From a checkpoint of a small encoder-decoder audio transcriber.
Training: nadamw at rate 0.0015, batches of 64.
Data: trained on read English sentences (LibriTTS-R), 15625 training examples.
Rows from block 7 of the audio encoder, named by matrix and row number. Each number is 128 + 32 x the weight over its row's rms, rounded and kept within 0 to 255. All counts start at 0. After the name is the row's rms in percent of the matrix's.
# f: spatial gating (encoder.blocks.7.mixer.f.weight, 125x125), inputs 0-124
f.61 066 [124 169 184 128 130 133 153 132 106 128 239 127 203 171 235 179 141 135 126 136 146 158 145 186 141  75 131 190 162 129 147 130 122 167 146 129 161 185 129 114 122 101 140 138 144 143 170 134 115 118 153 121 153 170 163 137  80  26 125 127 122 118 124  98 106 127 103 123 130 128  96 127 122 107 114 127 126  89 103 116 116 102 100  69  90  92 127  90  65 127  69 118 118 135 126 112 131 124  79 104 115 129  96 126 127 126  96 110 121 120 118 127  57 126 129  43 133 118 121 158  89 133 150 143 179]
f.62 072 [125 128 147 151 130 146 142 134 130 126 163 131 127 144 133 134 135 127 125 141 194 166 163 131 119  86 115 122 155 123 122 130 152 145 127 126 127 143 187 125 156 128 129 110 124 151 149 175 142 118 123 114 167 168 128 123 124 124 128 117 128 128 129 122 118 112 112 120 100 104 117 136 189 129 125 133 136 111 122 124  49  71 113 119 109 111 134 132  37 127 111 104  66 115 109 126 120 133  91 136 114 112 115 104 123  31  26 123 136 131 131 131   0  92 126   8 125 168 122 132  32 118 129 124 169]
f.63 083 [131 183 129 110 136 171 108 126  97 102 129 130 129 133 145 127 130 147 120 117 136 116 152 128 128 152 143 146 211 234 204 130 122 133 155 128 128 119 131 138 173 167 136 134 124 128 108 128 120 122 127 104 111 113 133 129 130 170 130 124 131 132 132 137 144 128 112 137 154 134 128 128 132 142 132 138 131 135 169 131 141 130 111  80 109  93  93  49 128 116 125 127 132 146 155 119 120 102 124  95 112  76 124  54  74 120 124 126 129 130 120 135 117 120 113  78  57 128  24 122  11  13 109  29 120]
f.64 105 [131 128 177 135 138 132 107 137 129 178 173 145 109 132 135 156 133 150 124 120 129 128 146 127 122 128 144 192 216 163 142 129 147 123 106 111 135 138 130 129 131 132 131 129 159 159 159 158 135 129 131 128 131 124 123 126 125 125 118 119 137 134 142 159 143 133 129 127 129 124 129 134 130 128 127 126 121 145 134 128 129 122 121  70  35  86  70  81 125  90 109 111 103 125 102  86 105 105  85  56  60  39 105 126  72  87 116 116 126 127 133 127 135 133  97  37 128 106   6 120  52  39  77  57 126]
f.65 092 [119 141 168 154 131 132 103 156 126 128 133 147 142 102 177 127 120 117 151 121 127 111 120 119 142 130 144 167 179 135 165 151 172 238 186 134 132 154 170 166 143 132 132 140 133 127 128 112 116 135 134 136 134 127 126 125  99 115 142 131 128 137 189 139 124 125 105 126 125 115 133 130 129 125 128  86  90 114 121  99 127 118 125 115 105 112  85  70 113 129 103 129 116  78  20 100 114 131 103 140  64 123 150 137 128 101 106 144 120 119 117 126  52 107  92  22 135 103  61 129   0  67  49 124 139]
f.66 074 [132 149 175 136 147 164 147 124 222 130  81 129 129 127 204 153 194 135 142 109 130 129 143 180 141 157 128 134 130 136 164 130 147 150 190 134 133 127 136 136 164 179 205 102 125 181 195 138 134 133 161 127 132 161 180 184 154 128 119 107 125 122 127 129 140 139 141 135 127 131 127 112  87  84  66  92 176 139 129 148 128 117 131 131 122 120 120 119 104 111 102  99 104  78  41  39  51 101 131 130  86 105 107 147  92 122 116  91 113  98 125 125 101 115 128 134 166 146  71 164  36 119 125 124 128]
f.67 096 [123 134 129 164 125 127 125 134 174 178 118 130 129 124 124 140 134 151 104 127 118 125 129 169 226 227 178 145 135 130 119 114 125 167 183 151 144 128 129 148 124 138 154 127 125 132 111  88 120 103 148 133 129 152 130 169 142  89 134 124 126 128 120 129 146 230 148 151 136 135 130 124 116 127 132 133 127 128 129 101 122 123 106 125 127 110 123 100 116 130 129 121 125 131 117  88 119 128  82 108  54  54 127 126  91   0  30  48 124 123 108 117 101 130  59  68 131 115  76 118 130 125 116  94 125]
f.68 079 [127 129 132 128 128 186 153 175 187 148 129 132 167 183 191 128 144 152 144 193 186 161 135 211 215 120 131 132 175 135 131 125 125 117 147 130 160 169 163 134 169 148 162 138  96  87  90 109 137 152 138 137 124 142 130 137 124 130 143 138 117 120 122 147 152 128 180 177 138 135 144 129 126 107 113 109 112 113 151 136 219 132 141 143  92 130 127 106 126 165  61  44  94 146 138  87 145 111  98 133 133 137 153 108 102  16  58 107 115  82 103 122 101 125 129  68 116 119  62 137 128 128 128 136 151]
f.69 085 [129 135 128 130 125 169 137 131 141 139 130 133 136 121 128 137 130 128 141 141 157 193 139 158 181 230 142 127 174 225 135 107 119 132 137 130 226 144 133 127 154 204 149 175 139 125 141 135 182 164 123 131 129 145 162 129 157 147 130 147 133 117 134 131 131 114 152 190 174 150 129 132 141 134 134 131 122 119 122 152 125 127 130  83 127  52 122 117 122 131 111  82  90 113 103 123 117 117  67  96 105 116 127 125 103  94  43  86 134 128 132 123 105 139   5 103 131 123  43 113  77  88  86 132 126]
f.70 085 [126 130 149 183 107  97  95 123 132 158 167 169 119 132 151 193 182 166 132 126 116 201 255 124 125 137 128 125 118 189 218 185 176 131 134 126 158 126 126 124 137 124 113 105 127 146 138 132 135 143 116 146 120 130 132 117 188 148 128 126 151 128 132 129 120  87 124 124 167 153 130 128 123 124 117 116 120 128 129 137 148 141 137 107 117 107  48 127 112 121 117 121 119 105 114  77 119  67 111 113 109  86 130 112  82 120 146 106 120  93 139  99 131 119  63 127  94 103 111  43  83  84  55  48  71]
f.71 084 [120 149 130 153 127 118 124 126 128 128 139 187 168 133 155 119 129 128 147 127 123 131 154 136 130 155 192 175 172 150 137 153 163 145 153 142 167 152 130 142 151 121 114 137 187 197 134 127 183 148 148 143 137 138 140 129 134 142 143 124 116 124 164 155 175 125 170 140 186 178 154 128 126 127 123 128 128 128 128 128 128 126 120 153 158 126 168 131 127  70 111 112  99 102 106  36 135  83 122  75 125 124 132  71  43 126 119  86 101 118 143 118  39 127 108  93 117 124  96 199  38  12 101  65 126]
f.72 108 [130 134 127 123 125 114 115 145 143 124 135 142 150 159 159 159 164 132 123 126 137 115 122 139 134 128 123 108 123 133 128 131 168 134 124 122 155 159 123 123 125 143 135 159 188 173 136 131 139 141 138 142 161 184 193 137 168 147 182 102 124 108  99  91 119 126 128 129 127 135 153 136 146 129 140 142 132 120 126 122 138 162 157 129 147 122 124 127 122  84  95 113  61  97 114  70 110  68 117  77 121 106  82 134  89 132 118 117 129 129 129 123  70  87  98  99  99 119  62 114   0  45  16  26  67]
f.73 090 [128 150 151 144 120  83 133 127 163 159 131 128 142 156 128 166 127 111 129 163 174 121 141 163 150 121 151 190 144 135 138 151 167 183 140 128 150 123  65  76 139 163 164 122 122 122 130 173 179 147 182  93 100 138 167 145 194 143 126 130 135 141 185 142 141 152 186 174 139 142 186 176 132 126 142 140 126 130 155 122 122 127 146 126 125 124 110  68 129 127 131 123 112 121 121  41 113  74 108 129 128 101  31  74 101  67 121 114 129 125 125 139  61  67 114 114  25 125  99 135  58 124 122 159 158]
f.74 099 [134 129 141 147 133 123 155 128 154 134 121 135 133 165 130 133 136 132 153 177 143 130 133 145 191 143 175 222 187 140 152 129 144 132 144 152 190 166 200 181 249 202 134 138 134 154 121 126 142 149 177 121 151 161 127 141 134 131 127 131 162 152 147 153 150 149 130 134 134 136 141 143 129 165 129 129 137 106 117  93 128 115 138 143 129 138 136 104 129 127 158 120 124 124 126 106 106 104 114 102 100  64  82  99 106  25 104  58 124  94 112  61  51  84  74 123 108 132 115 119  51 109 121 129 106]
f.75 094 [131 129 130 150 131 123 167 162 133 119 110 114 122 111 137 128 131 193 151 184 132 131 143 113 123 104 128 152 132 128 180 129 136 134 120 138 128 121 139 140 193 162 119 127 164 155 184 197 167 156 127 117 126 145 135 145 132 131 122 117 124 128 129 127 140 108  94 110 122 166 249 229 154 145 181 127 135 137 129 138 125 121 116 122 133 131 146 128 179 122 155 126 167 134 134 114 113  88  83  92 114  96 113  85  99 132 121 123 127 125 127 113  51 131  45  67 109 139  71 148   0  61 103 130 128]
f.76 090 [121 136 140 147 137 136 114 136 111 131 125 116 165 128 111 128 165 199 164 176 162 182 179 156 200 142 137 141 174 159 165 172 136 131 137 183 209 185 192 138 125 185 132 129 131 133 137 127 140 114 125 125 162 238 128 129 127 126 131 123 122  89 108 165 191 114 119 123 102 143 131 190 130 139 190 129 129 131 134 100 117 133 149 145 122 137 121 151 194  49  91  81 130 146 141  77 154 113 137  97 134 137 134 116 101 145 140 139 122 108 130  72 120 130 120 132  87 126 100  72  46  78  77 129 103]
f.77 090 [125 134 167 137 128 126 121 159 130 137 195 131 136 120  48 131 152 132 155 178 149 166 136 100  96 137 139 150 156 128 128 127 132 139 169 214 129 108 118 176 214 205 161 122 122 118 137 149 173 118 142 114 124 134 174 147 126 126 192 126 127  84 131 142 124 166 151 127 158 168 200 181 157 128 150 151 138 128 127 106 127 135 133 137 162 137 138  95 128 126 128 105 105 113 107  84 130 136 130 115 137 183 129 114  57 130  77  71  57  86  98 125  89  62 124  60 107 133  93 125  47 127 134 151 191]
f.78 093 [119 131 128 119 127 131 168 149 137 184 181 180 195 158 144 203 165 125 130 132 142 127 131 128 131 129 121 130 173 150 152 127 110 130 155 210 132 106 157 171 159 177 125 165 143 148 168 131 128 118 130 121 122 129 134 140 126 172 180 122 202 143 173 139 117 146 118 127 207 234 133 138 133 127 120 110  91 121 131 120 124 125 115 110 118 102 129 139 133 140 124  77  47 122 104 121 122  87 116  68 122 126 111 104  38 113 124  68 122  91 124 122  92 112  98  55  85  93  57 123  91 100 122  99 127]
f.79 091 [156 127 131 128 129 132 126 137 130 125 118 122 145 136 138 158 137 119 132 235 155 108 128 120 128 118 122 124 143 147 142 146 169 168 160 214 217 163 156 185 150 131 127 171 129 176 166 183 154 126 147 215 198 223 185 132 130 116 114 110 125 128 139 146 135 129 137 130 132 138 122 130 160 146 186 151 180 167 132 132 143 151 150 140 179 126 152 149 139 132 136 106 120 116 131 111 146  70 137 116 129 131 122  62  69  91 104  49 128 118  62 100  80 118 126  85 130 127 116 136  72  93 130 106 138]
f.80 087 [128 128 133 158 209 143 140 164 206 187 138 123 101 127 135 134 183 135 160 137 151 125 132 133 126 123 116 132 155 140 128 125 128 128 126 131 180 136 141 144 126 159 128 142 129 121 127 175 174 160 161 130 173 129 150 195 255 167 176 123 122 117 163 138 216 151 161 205 123 135 128 106 141 181 132 133 158 131 116 128 148 128 167 129 132 133 166 142 129 125 122 128 151 153 136  83 151  76 117  83 124 127 136  33 127 129 124  50  89  80 115 112 129 124 102  80 107 126 123 127  98  91  77 119 134]
f.81 111 [131 130 138 154 133 124 142 195 205 130  89 102 103  86 121 129 145 203 186 164 145 150 125 155 127 130 138 105 117 131 177 150 133 121 143 128 127 137 192 188 166 202 208 145 132 161 164 122 124 127 136 164 176 132 179 221 207 176 126 100 121 127 133 148 120 131 144 152 128 128 125 127 134 132 131 129 125 133 127 179 147 145 139 138 130 128 133 112 130 134 133 125 161 133 153 119 129  82 106  61 116 115 129  60 104 131 112 107  80  84 101  44  68  94  55 110 111  92 117 129 128 100  96 100 104]
f.82 102 [127 126 131 118 168 131 159 128 184 121 134 132 126 126 136 143 188 225 144 119 117 116 128 130 122 132 104  91 127 128 133 125 124 124 131 143 165 184 160 151 133 201 198 136 133 129 206 164 161 150 160 140 137 113 198 210 182 203 154 130 128 136 130 129 121 137 151 164 127 119 127 124 173 162 180 153 139 111 127 138 189 151 130 137 126 126 134 133 130 128 137 131 161 118 127 136 164  89 123  42  76  55 108  20  77 126 101  90 103  71 116 111 128 128 126 127 131 126 108 119 126  75 100 128 129]
f.83 105 [126 134 132 145 191 153 133 137 189 132 135 142 134 132 136 123 145 180 137 130 120 167 131 127 132 126  97 120 132 183 133 128 150 143 143 196 151 178 154 203 169 218 162 122 138 129 124 129 137 138 140 119 133 127 127 137 194 232 175 156 132 119 159 173 153 122 173 171 178 170 124  95 113 129 163 131 130 137 120 112 180 239 183 133 128 129 130 126 134 123 138 136 176 138 132 129 122  84 109  97 128 103 136  24  52 128 127 138  98 107  94  92 128 115 127  94 126 105 117 132 126 100  80 133 134]
f.84 110 [126 130 129 139 176 127 117 128 126 129 128 104 124 116 150 139 144 146 130 162 144 186 166 207 196 197 128 139 143 121 120 123 159 164 131 145 131 154 144 157 164 157 142 166 120 146 137 138 136 149 136 134 162 172 194 182 223 173 127 163 130 142 153 149 166 193 189 220 190 167 167 127 122 143 142 129 168 148 143 138 140 126 127 123 178 124 112 126 124 119 109 125 129 126 125 120 106 124  91  81 120 102 120  20  53 118 128 119  69  58 106  82 122 115 116 127 111 109 122 128  83 111 128 114 114]
f.85 086 [135 132 133 168 127 127 122 155 127 142 127 146 165 178 128  86 119 121 127 210 189 132 117 130 130 188 131 173 158 202 161 136 137 132 137 122 122 173 207 216 249 194 147 159 126 144 128 147 144 135 154 142 168 124 168 149 151 161 140 142 126 178 147 122 128 133 124 126 125 131 148 148 132 184 145 150 191 172 181 105 127 120 156 183 182 131 123  79 115 130 134 129 130 137 138 121 134 110 117 107 135 129 145 100  52 151 149 133 120  85 114 126 115 150 128  86 107 106  43 140  86  90 125 129 134]
f.86 089 [142 120 129 161 128 124 172 142 161 128 132 136 167 173  78 125 185 212 182 199 147 137 104 149 139 133 105 108 101 128 214 174 162 163 164 170 148 186 138 153 148 131 119 117 129 179 147 175 128 130 129 193 140 191 190 155 135 120 124 141 114 115 146 133 213 187 165 127 146 161 166 165 150 177 163 179 167 128 111 114 127 109 145 154 171 142 131 136 114 121  90 102 115 111 108 127 130 153 171  85 129 131 133 121 110 125 115 116 122  87 111  57 109 131 128 124 108  39 129 110 103 114  94  98  97]
f.87 095 [134 128 134 131 133 119 130 130 135 132 118 107 120 120 111 119 121 118 121 121 121 102 131 163 132 125 167 185 127 119 193 139 146 129 173 129 143 129 151 207 198 145 129 182 144 126 148 127 130 128 128 173 126 139 222 160 148 121 123 226 197 164 201 144 127 120 117 131 200 139 141 135 138 132 128 132 129 130 148 144 139 148 155 218 177 163 218 207 124 165 119 143 141 145 127 101 120 105 106  85 124 131 170 127  69 119 127 118  77  51 128 101 133 152 161 132 192 131 149 180 126 148 134 123 130]
f.88 085 [153 123 128 138 122 129 121 125 122 126 127 125 122 206 149 142 166 134 170 192 192 131 132 128 154 120 126 146 121 125 111 138 130 132 146 165 128 121 122 165 123 132 113 122 161 186 129 155 152 162 135 165 168 145 185 153 140 169 231 190 205  81 112 134 172 168 127 133 161 150 126 125 178 176 156 174 180 168 172 122 170 167 152 133 129 151 160 153 194 140 128 126 128 155 192 131 128 141 135 132 135 107 110 127  90  94 121  88  30  55  97 114 110 127 121 124 139  65 119 123  77  96 137 106 141]
f.89 094 [125 134 135 130 117 126 116 123 170 144 189 126 135 155 179 189 169 155 137 175 153 177 127 121 128 151 128 139 128 140 198 121 158 157 121 161 215 152 156 127 123 106  98 116 129 135 150 154 175 138 143 112 108 125 119 124 131 113 127 155 136 152 133 136 145  97 149 161 149 226 242 157 129 206 168 184 141 158 150 132 135 143 146 147 121 143 135 151 154 193 130 129 145 145 128 128 142 147 152 134 143 159 156 126  75 145 180 171  88  47  66  55 127 141 137 126 137  54 126 147  95 105 125 124 130]
f.90 107 [186 113 126 141 128 143 118 176 185 133 132 100 131 130  83 126 187 182 147 196 150 161 152 128 127 190 136 136 130 161 156 141  93 106  95 121 123 115 175 146 154 135 141 124 125 132 132 123 142 163 177 127 141 144 150 153 147 141 146 152 179 183 134 119 129 127 152 179 162 160 140 168 169 149 148 142 115 128 130 128 124 140 174 172 169 187 199 160 199 129 130 135 130 144 124 121 146 130 148 135 175 155 128  92  43 125 143 148  50  45  64  71 151 133 131 134 138  43 135 130 113  89 114  94  88]
f.91 089 [135 104 132 127 119 125 143 147 205 135 134  91 121 128 120 128 163 145 148  98 133 163 166 141 152 157 137 124 182 177 177 132 108 112 126 175 143 195 172 133  87 135 158 129 125 140 178 135 155 161 132 124 144 124 129 125  91  95 143 128 131 135 150 132 175 118 125 120 128 133 141 133 161 156 128 121 146 124 122 155 204 160 149 149 144 230 203 117 124 128 171 173 143 136 187 124 125 119 131 129 142 149 174 119   8 132 132 100  89  59 112 101 109 119 124  97  93 132 128 152 116  40 123  54  60]
f.92 093 [204 109 113 146 126 129 127 122 210 167 123 104 101  93 137 128 121 121 116 120 154 130 146 156 147 147 127 120 125 192 167 214 148 155 142 166 131 127 118 120 127 129 121 122 141 135 144 123 131 121 126 128 143 132 127 110 128 158 204 139 155 126 115 130 189 216 207 235 146 114 129 127 106 126 130 133 126 134 128 164 131 147 152 172 129 165 155 128 156 199 209 168 135 115 135 127 139 159 158 144 145 135 152  65 118 126 130 104  95  67  85  67 121 120 121  99 117  65 136 112 116 100 119  88  54]
f.93 105 [128  98 121 186 160 228 185 188 142 115 101 100  90  70 108 141 125 126 128 127 125 131 163 130 153 128 130 144 148 128 139 148 157 185 164 185 120 127 127 194 167 182 189 140 127 111 119 109 126 155 124 115 126 172 169 154 161 159 171 109 114 122 130 126 133 112 129 173 112 120 122 129 127 186 126 129 128 125 109 127 101 153 139 137 128 144 136 159 149 127 176 232 199 198 142 124 130 133 117 135 152 157 176  95 130 132 116 120  94  84 131  80 156 125 126 106 143   0 123 126 103 126 132 129 120]
f.94 108 [141  81 107 149 172 144 115 122 125 125 126 127 128 112 126 111 114 127 126 133 100 123 132 130 150 129 203 171 160 160 163 141 126 117 131 135 133 159 143 139 127 128 137 127 132 156 140 163 136 158 200 163 171 132 130 128 173 185 130 126 142 148 128 130 148 126 118 110 117 135 168 138 141 130 147 172 200 139 154 130 161 129 139 125 118  99  93  91  87 114 119 181 213 202 203 128 125 176 130 182 205 159 155 129 128 116 124 115  81  60 127  71 129 128 127 128 148  44  65  78  44  45 135 114 126]
f.95 108 [188 127 129 131 125 134 132 168 202 110  67  87 127  84 131 140 131 134 132 139 138 163 192 140 177 172 184 170 126 125 155 141 117 127 134 178 136 129 151 147 138 139 133 194 157 136 103 121 108 121 141 116 125 120 181 131 123 129 152 151 126 128  76  74 127 133 160 181 144 226 147 180 132 124 104 174 235 159 125 124 140 126 150 178 181 177 138 136 139 152 127 158 159 173 145 128 128 126 179 169 201 209 161 160 110 116 145 124  98  74 134  90 133 113 102 116 120  83 128 120 123 134 135 133 130]
f.96 078 [179  98 123 128 134 131 130 210 126 123 134 122 143 134  96 104 112 134 130 131 128 124 111 145 158 149 113  85  89 122 126 125 162 150 110 126 193 208 127 168 121 121 131 109 114 130 125 111 125 133 176 137 136 179 205 109 128 227 181 145 137 130 137 153 142 128 164 166 185 240 115 154 145 132 140 148 144 124 126 128 121 127 178 187 175 142 134 126 167 174 184 129 131 100 102 126 187 159 122 115 198 170 124 138 125 153 134 133  60 107 133  79 185 124 127 122 119  38 136 120 133 148 128 118 115]
f.97 100 [168  97 129 129 138 124 137 181 138 114 109 126 121 129 124 128 120 143 122 139 182 160 132 148 155 124 137 146 152 128 112 114  65  78  82 109 140 171 185 154 129 170 178 117 123 112 162 125 155 110 126 157 183 182 149 111 153 134 166 161 128 122 126 130 138 127 116 120 130 124 121 133 137 107 119 113 110 125 142 177 210 171 144 156 155 128 109 128 144 195 187 185 189 124 179 125 212 194 166 167 152 143 128 145 125 185 174 137 126 120 112  17 118 113 127 128 129  30 114 113  92 111 122  70 102]
f.98 091 [171  83 117 131 105 124 114 163 157  78 100 122 104 127 132 162 152 128 143 165 159 146 132 174 132 126 119 181 142 137 126 111 116 119 115 129 130 128  90 154 125 161 133 136 119 134 133 160 194 101 118 129 137 183 138 140 181 171 136 195 126 127 127 236 142 141 147 133 154 124 121 128 164 144 141 126 143 163 174 169 164 134 154 215 187 195 151 150 104 119 115 125 128 128 119 133 173 134 130 126 136 128 128 138 131 205 189  85  55  74  94 101 158 119 190 135 140   8 127  97 109 111 133 127 132]
f.99 085 [173  86 132 131 129 125 120 138 125 105 127 107 125 142 128  97 108  65 137 129 138 166 127 137 154 190 121 112 118 127 120 127 154 129 144 124 115 155 165 149 147 142 123 183 119 127 130 128 136 157 128 160 138 144 135 180 214 173 127 136 150 144 126 125 179 148 195 171 143 136 145 127 130 150 178 124 130 219 158 209 125 129 130 154 133 124 125 131 128 160 128 164 145 123 161 186 220 124 156 162 158 153 152 119 129 131 187 146 128 125 137 144 134 106 148 127 122   0 126  99 124 120 140 117  66]
f.100 105 [212  43 125 125 121 118 130 136 147 125 146 146 122 122 128 132 106 102 120 117 122 120 104 141 149 169 134 128 135 157 158 125 102 122 137  98  88 150 134 128 127 165 124 127 120 122 126 113 128 119 110 116 155 125 128 139 171 172 184 136 148 122 162 166 199 139 249 202 143 128 125 102  97 100 122 125 128 187 187 172 144 141 167 154 136 126 111 123 136 153 123 200 134 128 135 121 130 139 121 173 227 180 168 150 139 160 170 160 140 131 138 117 143 148 167 139 165   0 148 119 135 126 108 104 106]
f.101 114 [220  39 114 134 171 129 122 110 128 129 133 144 160 157 130 141 132 165 177 155 132 142 129 121 128 143 138 127 135 141 173 133 133 131 140 134 130 140 155 130 172 133 129 138 125 126 124 130 126 125 103  73 132 139 139 143 188 215 172 129 129 122 132 131 163 139 144 127 121 130 127 126 124 112 124 124 127 130 137 140 129 128 130 134 128 126 129 126 155 129 128 130 126 100 141 123 131 129 121 149 177 240 171 198 193 139 209 140 136 139 206 124 139 136 102 129 132  22 132  65 121 117 103  66   6]
f.102 095 [188  79  84 116  96 105 126 162 165 128 120 131 115 126 132 140 137 117 123 132 129 127 138 132 149 199 171 151 138 158 128 158 161 117 112 114 134 148 124 166 165 140 168 138 136 131 130 230 212 208 129 116 125 154 160 157 174 137 149 201 125  89 103 129 146 150 138 109  99 127 128 126 135 127 114 111 154 146 159 167 158 130 145 146 132 113 124 115 148 133 137 193 151 125 128 145 133 125 137 149 139 161 218 240 152 131 170 131 126 134 142 132 151 176 133 136 138  58 141  54 126  99 122  75  52]
f.103 105 [128  86  94 129 123 127 137 136 209 188 163 234 132 131 131 125 113  92 114 131 128 125 157 145 152 127 141 149 135 132 128 117 138 125 133  94 140 128 152 125 124 128 192 146 163 147 146 128 125 128 124 124 122 133 150 127  94 104 116 133 124 136 135 106 140 120 142 173 166 155 137 130 132 159 143 160 198 156 156 184 145 127 124 127 140 161 133 133 136 132 141 142 139 140 131 155 187 124 131 147 179 185 162 209 214 146 144 116 140 182 155 133 154 202 151 175 205   0 131  81 146 135 149 135 138]
f.104 117 [157  56 123 152 137 131 168 147 134 123 129 128 135 132 112 131  97 128 140 159 139 124 122 125 126 129 129 129 100 114 125 114 134 154 130 123 125 126 138 133 159 132 176 138 133 122 130 131 155 116 131 131 128 189 141 148 134 128 112 128 128 179 131  95 117 168 139 208 160 196 139 135 137 140 159 154 146 184 134 136 132 130 133 133 121 130 124 119 129 128 150 179 173 139 137 135 191 114 125 137 213 216 235 240 237 189 130 120 110 128 138 117 135 133 149 153 191  34 140  80 133 142 132 128  96]
f.105 102 [135  10 122 175 128 119 125 121 143 147 185 141 170 142 127 180 123 133 153 161 152 138 131 128 151 162 139 118 122 137 104 136 123 128 148 159 191 195 129 102 120 124 118 130 133 139 161 141 131 115 122 158 141 140 156 148 173 171 158 143 127 124 126 191 133 127 123 182 110 119 121 155 159 138 140 129 135 139 135 120 130 135 131 131 165 132 136 114 143 130 201 139 165 135 130 122 127 106 125 127 147 139 153 170 196 197 168 162 141 127 135 162 144 158 175 248 217 135 158 119 118  98  36  85  59]
f.106 085 [142  59 106 131 113 120 114 119 124 107 217 145 141 127 153 130 128 120 114 123 130 122 123 127 129 145 152 182 143 198 136 132 128  99 113 120 129 189 178 184 186 150 153 135 139 134 158 131 126 125 137 196 156 191 158 126 206 151 151 129 108 131 116 165 132 130 126 141 123 128  55 110 124 127 165 124 138 235 174 135 129 125 135 186 153 150 143 130 133 139 156 137 176 147 191 145 134 145 165 151 150 115 129 170 212 207 169 158 144 128 130 161 115 155 127 136 205  92 163  97 127 124 140 132  90]
f.107 093 [146  44 116 133 186 149 137 147 114 115 122 125 127 154 189 153 129 143 177 210 162 105  78 121 114 107 155 214 193 201 152 145 147 129 107 126 131 138 174 126 171 201 136 128 119 105 124 100 127 127 120 133 169 143 131 114 125 158 133 153 126 129 161 129 137 148 166 162 206 139 131 130 137 154 141 126 141 130 140 145 129 117 137 117 132 135 145 193 121 173 160 167 192 151 147 141 172 238 157 170 128 137 163 133 136 135 128 124 120 150 167 170 125 191 169 139 191 133 119 126  98  76 120 124 122]
f.108 083 [161   3  95 130 155 153 141 136 163 195 175 183 135 202 157 145 138 136 142 139 140 119 134 137 120  87 128 135 145 156 146 162 126 128 117 134 127 128 159 130 112 134 119 105  90 118 128 131 128 135 133 118 127 158 121 123 125 127 192 131 130 116 128 138 139 133 129 138 133 130 132 129 155 172 129 139 134 123 127 115 121 134 149 174 142 152 162 158 175 116  83 124 128 122 120 125 130 163 116 127 135 134 138 144 180 238 212 144 199 158 147 128 163 231 241 157 195 110 127 133  97 104 135  92 114]
f.109 097 [126  47 122 139 161 116 106 119 138 187 131 129 128 135 152 137 130 144 147 130 161 135 117 127 155 143 128 159 176 143 131 131 126 148 122 108 106 135 125 126 139 147 119 116 111 190 159 127 128 133 137 170 129 130 129 130 132 138 152 152 131 130 132 131 116 122 126 134 149 173 159 121 127 134 174 134 147 142 169 180 255 190 134 118 118 134 131 132 134 133 130 120 141 192 130 166 120 130 134 124 123 119 165 207 193 134 193 144 121 190 132 178 208 255 198 150 187 139 168 134 149 142 176 143 145]
f.110 096 [116  46 114 132 170 127  94  72 118 136 132 121 134 136 125  97 110 126 137 147 160 130 134 130 148 132 169 150 140 140 124 126 167 170 141 135 111 119  99 129 130 127 129 128 163 201 211 156 145 124 123 152 137 126 118 130 132 125 114 127 116 113 123 137 166 133 130 132 135 177 171 130 136 118 133 132 232 136 130 141 138 162 143 131 155 202 217 139 129 140 144 152 158 201 182 134 133 179 127 133 143 166 176 131 160 241 125 173 194 161 143 130 116 165 114 120 133 121 145 144 193 124 228 145 133]
f.111 092 [170   4  69 126 130 118  59  87 116 132 139 130 133 116 130 159 111 114 143 129 124 109 128 131 143 129 151 128 131 171 133 115 132 148 121 107 124 132 134 133 140 126 127  73 128 143 190 144 126 126 108 126 162 149 132 128 134 131 167 179 171 161 138 143 136 128 117 129 179 187 157 115 134 129 159 142 160 164 150 131 139 177 142 142 127 112 155 130 149 150 145 134 137 150 127 135 133 151 157 251 172 128 134 124 135 134 196 245 127 252 136 144 136 128 179 154 163  82 150 149 118 130 134 124 111]
f.112 084 [141   0  83 126 139 123 115 101 106 138 143 112 129 130 147 160 141 132 128 108 124 129 133 138 143 144 159 163 128 128 128 128 131 106 133 145 163 130 166 198 197 142  94 135 121 128 124 130 117 162 148 134 127 127 127 122 131 100 129 134 154 143 128 123 127 143 148 171 162 144 127 124 123 144 137 126 146 128 196 154 151 160 166 133 137 134 161 139 127 119 131 141 129 127 154 129 159 189 206 211 174 152 157 225 221 215 178 137 120 128 158 134 169 127 154 216 137 128 111 125 103 116 105 112 105]
f.113 096 [133  27  68 110 124 157 143 142 181 143  98  62  95 126 130 126 134 135 186 125 127 131 140 137 138 188 126 149 163 201 153 106 107 118 131 123 127 120 138 162 173 144 138 122 153 162 165 133 129 139 139 119 133 151 156 129 151 135 154 128 134 143 127 127 129 128 136 204 131 230 176 140 127 109 125 140 123 128 172 149 180 129 102 106  90 127 129 129 127 109 125 146 138 124 123  83 127 126 129 132 162 150 194 133 130 179 157 123 117 125 148 163 166 215 235 143 153 166 174 164 210 136 177 149 141]
f.114 100 [140  37  86 106 123 120 130 129 139  83  55  82 125 118  92 121 127 136 132 119 129 135 128 140 144 141 126 133 132 131 135 122 128 128 108 130 128 123 100 156 162 146 131 121  85 125 141 121 128 140 128 124  98 107 100 125 158 144 228 206 138 123 134 185 125 126 182 207 200 140 133 113 129  83  99  99  87 121 136 149 142 128 193 156 219 141 199 140 151 127 153 148 160 110 138 168 148 159 138 133 135 146 136 148 168 179 152 128 166 135 132 135 187 189 238 175 155 132 151 134 132 124 109 146 113]
f.115 103 [128  50  40  85 106 123 126 141 207 184 140 129 126 104  81 125 122 119 127 108 124 119 122 137 153 177 141 139 131 128 135 154 130 122 129 129 139 130 110 104 126 139 109 117 111  88 135 137 140 158 143 134 128 115 128  80 107 125 148 157 118 125 163 163 143 128 129 155 132 127 128 132 191 129 139 162 149 146 139 164 163 131 136 178 231 148 132 129 120 114 128 133 140 129 156 152 191 158 138 204 178 215 182 148 163 134 156 162 202 129 147 188 175 157 179 194 151 128 144 179 127 129  69 123  62]
f.116 109 [134  74  71 123 127 126 126 118 131 129 119 133 132 125 124 114 130 155 136 147 132 114 129 128 170 136 131 140 190 128 123 112 110 124 124 105  87 124 125 129 153 154 130 119 122 121 148 164 160 144 133 135 134 143 194 130 155 138 146 177 189 130 175 175 127 110 132 129 123 119 116 128 136 129 128 123 106 119 135 106 142 131 127 132 143 135 130 137 141 134 137 132 129 121 130 120 116 147 147 173 155 238 179 160 200 205 183 201 175 198 141 159 199 144 209 168 255 135 118 183 126 160 169 197 129]